python train.py --model="autoregressive pixel model" --dataset="crops of objects in photos (Visual Genome)" --train_examples=61751 --image_size=20 --horizontal_flip=true --levels_per_channel=8 --vocab_size=513 --arch="transformer_decoder" --width=320 --layers=12 --norm="layernorm" --norm_position="pre" --activation="gelu" --mlp_ratio=2 --head_dim=32 --fused_qkv=true --bias="all" --qk_norm=false --layer_scale_init=0.1 --parallel_block=false --inner_norm=false --positions="rope" --tie_embeddings=false --init="kaiming_normal" --residual_init="scaled_by_depth" --optimizer="muon" --muon_scale="original" --lr=0.011 --momentum=0.95 --nesterov=true --orthogonalizer="newton_schulz_5" --adamw_lr_other_params=0.0014 --grad_clip=1.0 --ema_decay=0.999 --steps=4500 --batch_size=48 --epochs=3.5 --lr_schedule="constant" --warmup_steps=220 --weight_decay=0.1 --adamw_weight_decay_other_params=0.01
Rows from block 2, named by matrix and row number. Rows with one number belong to one neuron. Each number is 128 + 32 x the weight over its row's rms, rounded and kept within 0 to 255. All counts start at 0. Numbers have three digits each. After the name is the row's rms in percent of the matrix's.
# fc1: MLP up (model.blocks.2.mlp.fc1.weight, 640x320), inputs 0-106
# fc2: MLP down (model.blocks.2.mlp.fc2.weight, 320x640, transposed), outputs 0-106
fc1.61 091:164142133101198136159131104197207140131157139133044175192124110101120113141125091144091163148129116135140073120146139105130122121141086092140130105163108141136125172086140112070089134135134179147152159138117068093103141171066159157132133133111071149062130149142145164177146160130119092098170155124149103142170133157103035
fc2.61 105:085113055108068147074088160102119117142109109120170155118115130119177120135112126125162056162149132146090145152124134152085130131129178101142116108132125115118161133072103195163104161084107084128128088067076146107157159093167181138138142155127103081164052138136109140065158121104153104155084090123079136141123041119123201
fc1.62 039:135114133208100130159140119173153103166147111134109114097136069095142149133108172113108143149121118132149154145153152126093054125123090152187142109141143113118122075070117099109094177153177138119125152134185133124140161114126121100130104101171148114119109126142223135139085130145211120200208098108202155064123142105064178
fc2.62 029:078133153024152108070121095103109147094139135129156104162158181165129106152167078139139124117142111115109121123130132101175193106135202106081134178146155126103139156166159121149148113151124107126128114151060147100147147101129164139133124114088087123122183141105094120148117110103111112062096199161062119168143097154181119
fc1.63 097:212124129058111143115151141084092107165128133140161162151108100064109099186059111170119114140122177078164165126133120133067113131136144161102161132143167079143184119130146139090129088072164021063133187129132169148126141121101143097126148109140155153134151120115101143125112142115123154123142069071161129111078124168085108
fc2.63 098:097104147124129071164137161166144054169137130124130146118134169131080146066226119103132118144141123139098144161167159128204146049136098119162120091136113107108114113121106133148164161098141179111132108056147108156115111090166117160153077121189163106171130136115116109129145127148131144115115136171063140145105105099097129
fc1.64 057:111080105128138162139104164095076144159058067119128080110109198167113144100109171158120095156103110111185149106137197156117119101126205102169105148061154176129166092132151082171161119118141170108149142106111134125160110127144160147104076140170145136149135089121119070133134132152114128080116142148178151116135106126121125
fc2.64 036:125161119157138085116189083148164100123195150145120189138140085072124126143172064097140148071125140137083112128109089111147126131129059160111155115184113126072131116098071173076101139117133102163130139196147110153154148107114058159141155115125091132113110173103152198081128124102142126163131123113078099109096109138117143
fc1.65 109:139087144138131091085137093132093091128064162108176076110100125161177114106224085156101144062125129166129123124170177119120067107095133113079189171098162231119127072093115124099169106159060142170137114156186191104132154137094186089125149133113077092120114104105104133107120151146167127108176127163092140152108091124046121
fc2.65 133:167116129062139160109090086146130128122151121145121161154122119105048124099097172157148086100077116097142119155115103123101118083126082129098097117130181137125138111141117070147209136128156132079127104127209131061118121172133144202066112065169101131185111112105126137167087143131141083112055135087186122077090142159182148
fc1.66 101:139124102167142038101102120111096146180174078140153087103127153172149176133150083106076136130128151149114129075146140136125161089163143138167198077101097124100209159155155177133180110124122079191195115145076117141118134089131117136149135071141110117126152117168134109144144080118167139143137115092105133116143100098105133
fc2.66 101:099128133106147169117161152130148143146190178154098115110114139117155119132121132111106091138184135049162129134096143115096160127168092105134079171119185126140063131122156122090087121082157148120137206170176141097124112103109120083124155117129099104163086191133098158123120135125128087140087198072186125124101175102163132
fc1.67 109:114150092141190107108129153169161161115128127119128145140117157115149112159134165162130146087132115168186154139111090141119174124061089091106153120104093120145155138080080079115096128109072173099097144121120149139134150159130103133072098095154110139121098202128094156105091118140118119174137172201125092125180162098103129
fc2.67 114:126140112108127139161172137106136080146153150144109189128151111126165160122138085118129147115089119101119146080157193119110101089103146108158129138089126132135096157190074162102115098170139104152099104102195109080132146124158110176161103115158113159072179093075112128117141164110096103103147128113152128121138082145147159
fc1.68 145:130120081171123140149139076086104175126128148129126139121112120064107151079112164139165101111118161151106173100145130122150121087099153168125088150139124122122068154150131117138127128122136101101122157104155134128115145193158143111129108137137118144157140215111107087115102163152088098093193172160041103147078140138116105
fc2.68 094:135137147074141169114100193167146095131101133125121124124174137187137117152163101138085153165151119122172056132147139179121163148142121067133136087144153159135154112132109133135143116122141168134115091181119153131093099093111118151116139093111108118089138061135130163105118095130166123167079086086210136140122091096130176
fc1.69 096:080111116125112169125192129109130131111139109112104064179113168099060098109126129110073105140196110107198150149085116123166135123132070138099111114122128135107117088158108132210138131084176132160093159139120143174115117135089152131145221086123114083100078134112153166152104092132124125146107145131091108077094069145104127
fc2.69 076:158120102098142133111114148154107151185127174116167149061117134145167161145109139085179137168095096117055122106177181102131122102110197096160159139131088159103144125099179123030138109126104085140153106104197173097152147154138096132101075154146109153128141137133153125168116155147124164127123068154167113175153147068141123
fc1.70 061:149107190088157111090193172080106125164147090118128126158135095150116165121097123109103107161170122166138144163189131085117165107091118131098164181159108165119119141083142196093113190135153117108144128174154123199080169119121066105119131109131144130179171128090186104124140098151135131091176113122249132122072124112144080
fc2.70 063:114105170122075090221082126158129147080152151179130169109164159113139099107211122079141146061067113107107133121156189136197105114158159102145140051148117118120171095179096132187161077137124160142124133058129104100081139091108101146133142159179144134136128115163103131155172160088135115138108138100035162150143117107089199
fc1.71 110:127096129120108129153140141178114140122129110117106129095120083131097130162135106083120080237136108128122146114057173110101071104232151181112124122162160125124130150131133145131090119118125148093118111126132145173105148077083074148117078146127152135102126118164123122128120120128178102103163098081120150168095129072119112
fc2.71 124:137184109147132120155117123153160112075143139141126125167157135112155139082174106148118203024088124125174101132144110124128155121049132101144119178131080142114125171103150165103143168153139176144100190100087166134160133156161123163155174141132114098139165094095125118150138125114169183130163123185163089105134134165062121
fc1.72 080:119154113117142121119151081162170135150190097146163083103166108159090158157150061091077187086171125117165211186187093072180044045140145128107144115172148111104137186071117153084162084163163104109115104146160119127128102077114114104152138075091160176079097143133155073115169147091115143163069085163134171103123171138155145
fc2.72 068:143132129129101107165089110100070162113087145116110076150136091074164101135156148168175116188130126128099082103101160104063189160134100152150105144088106174127115139164112077158124180082114168113161084077131120101120116154110146136113134149169128093141136143158106207102132132141162100091162156128116094092151077104101134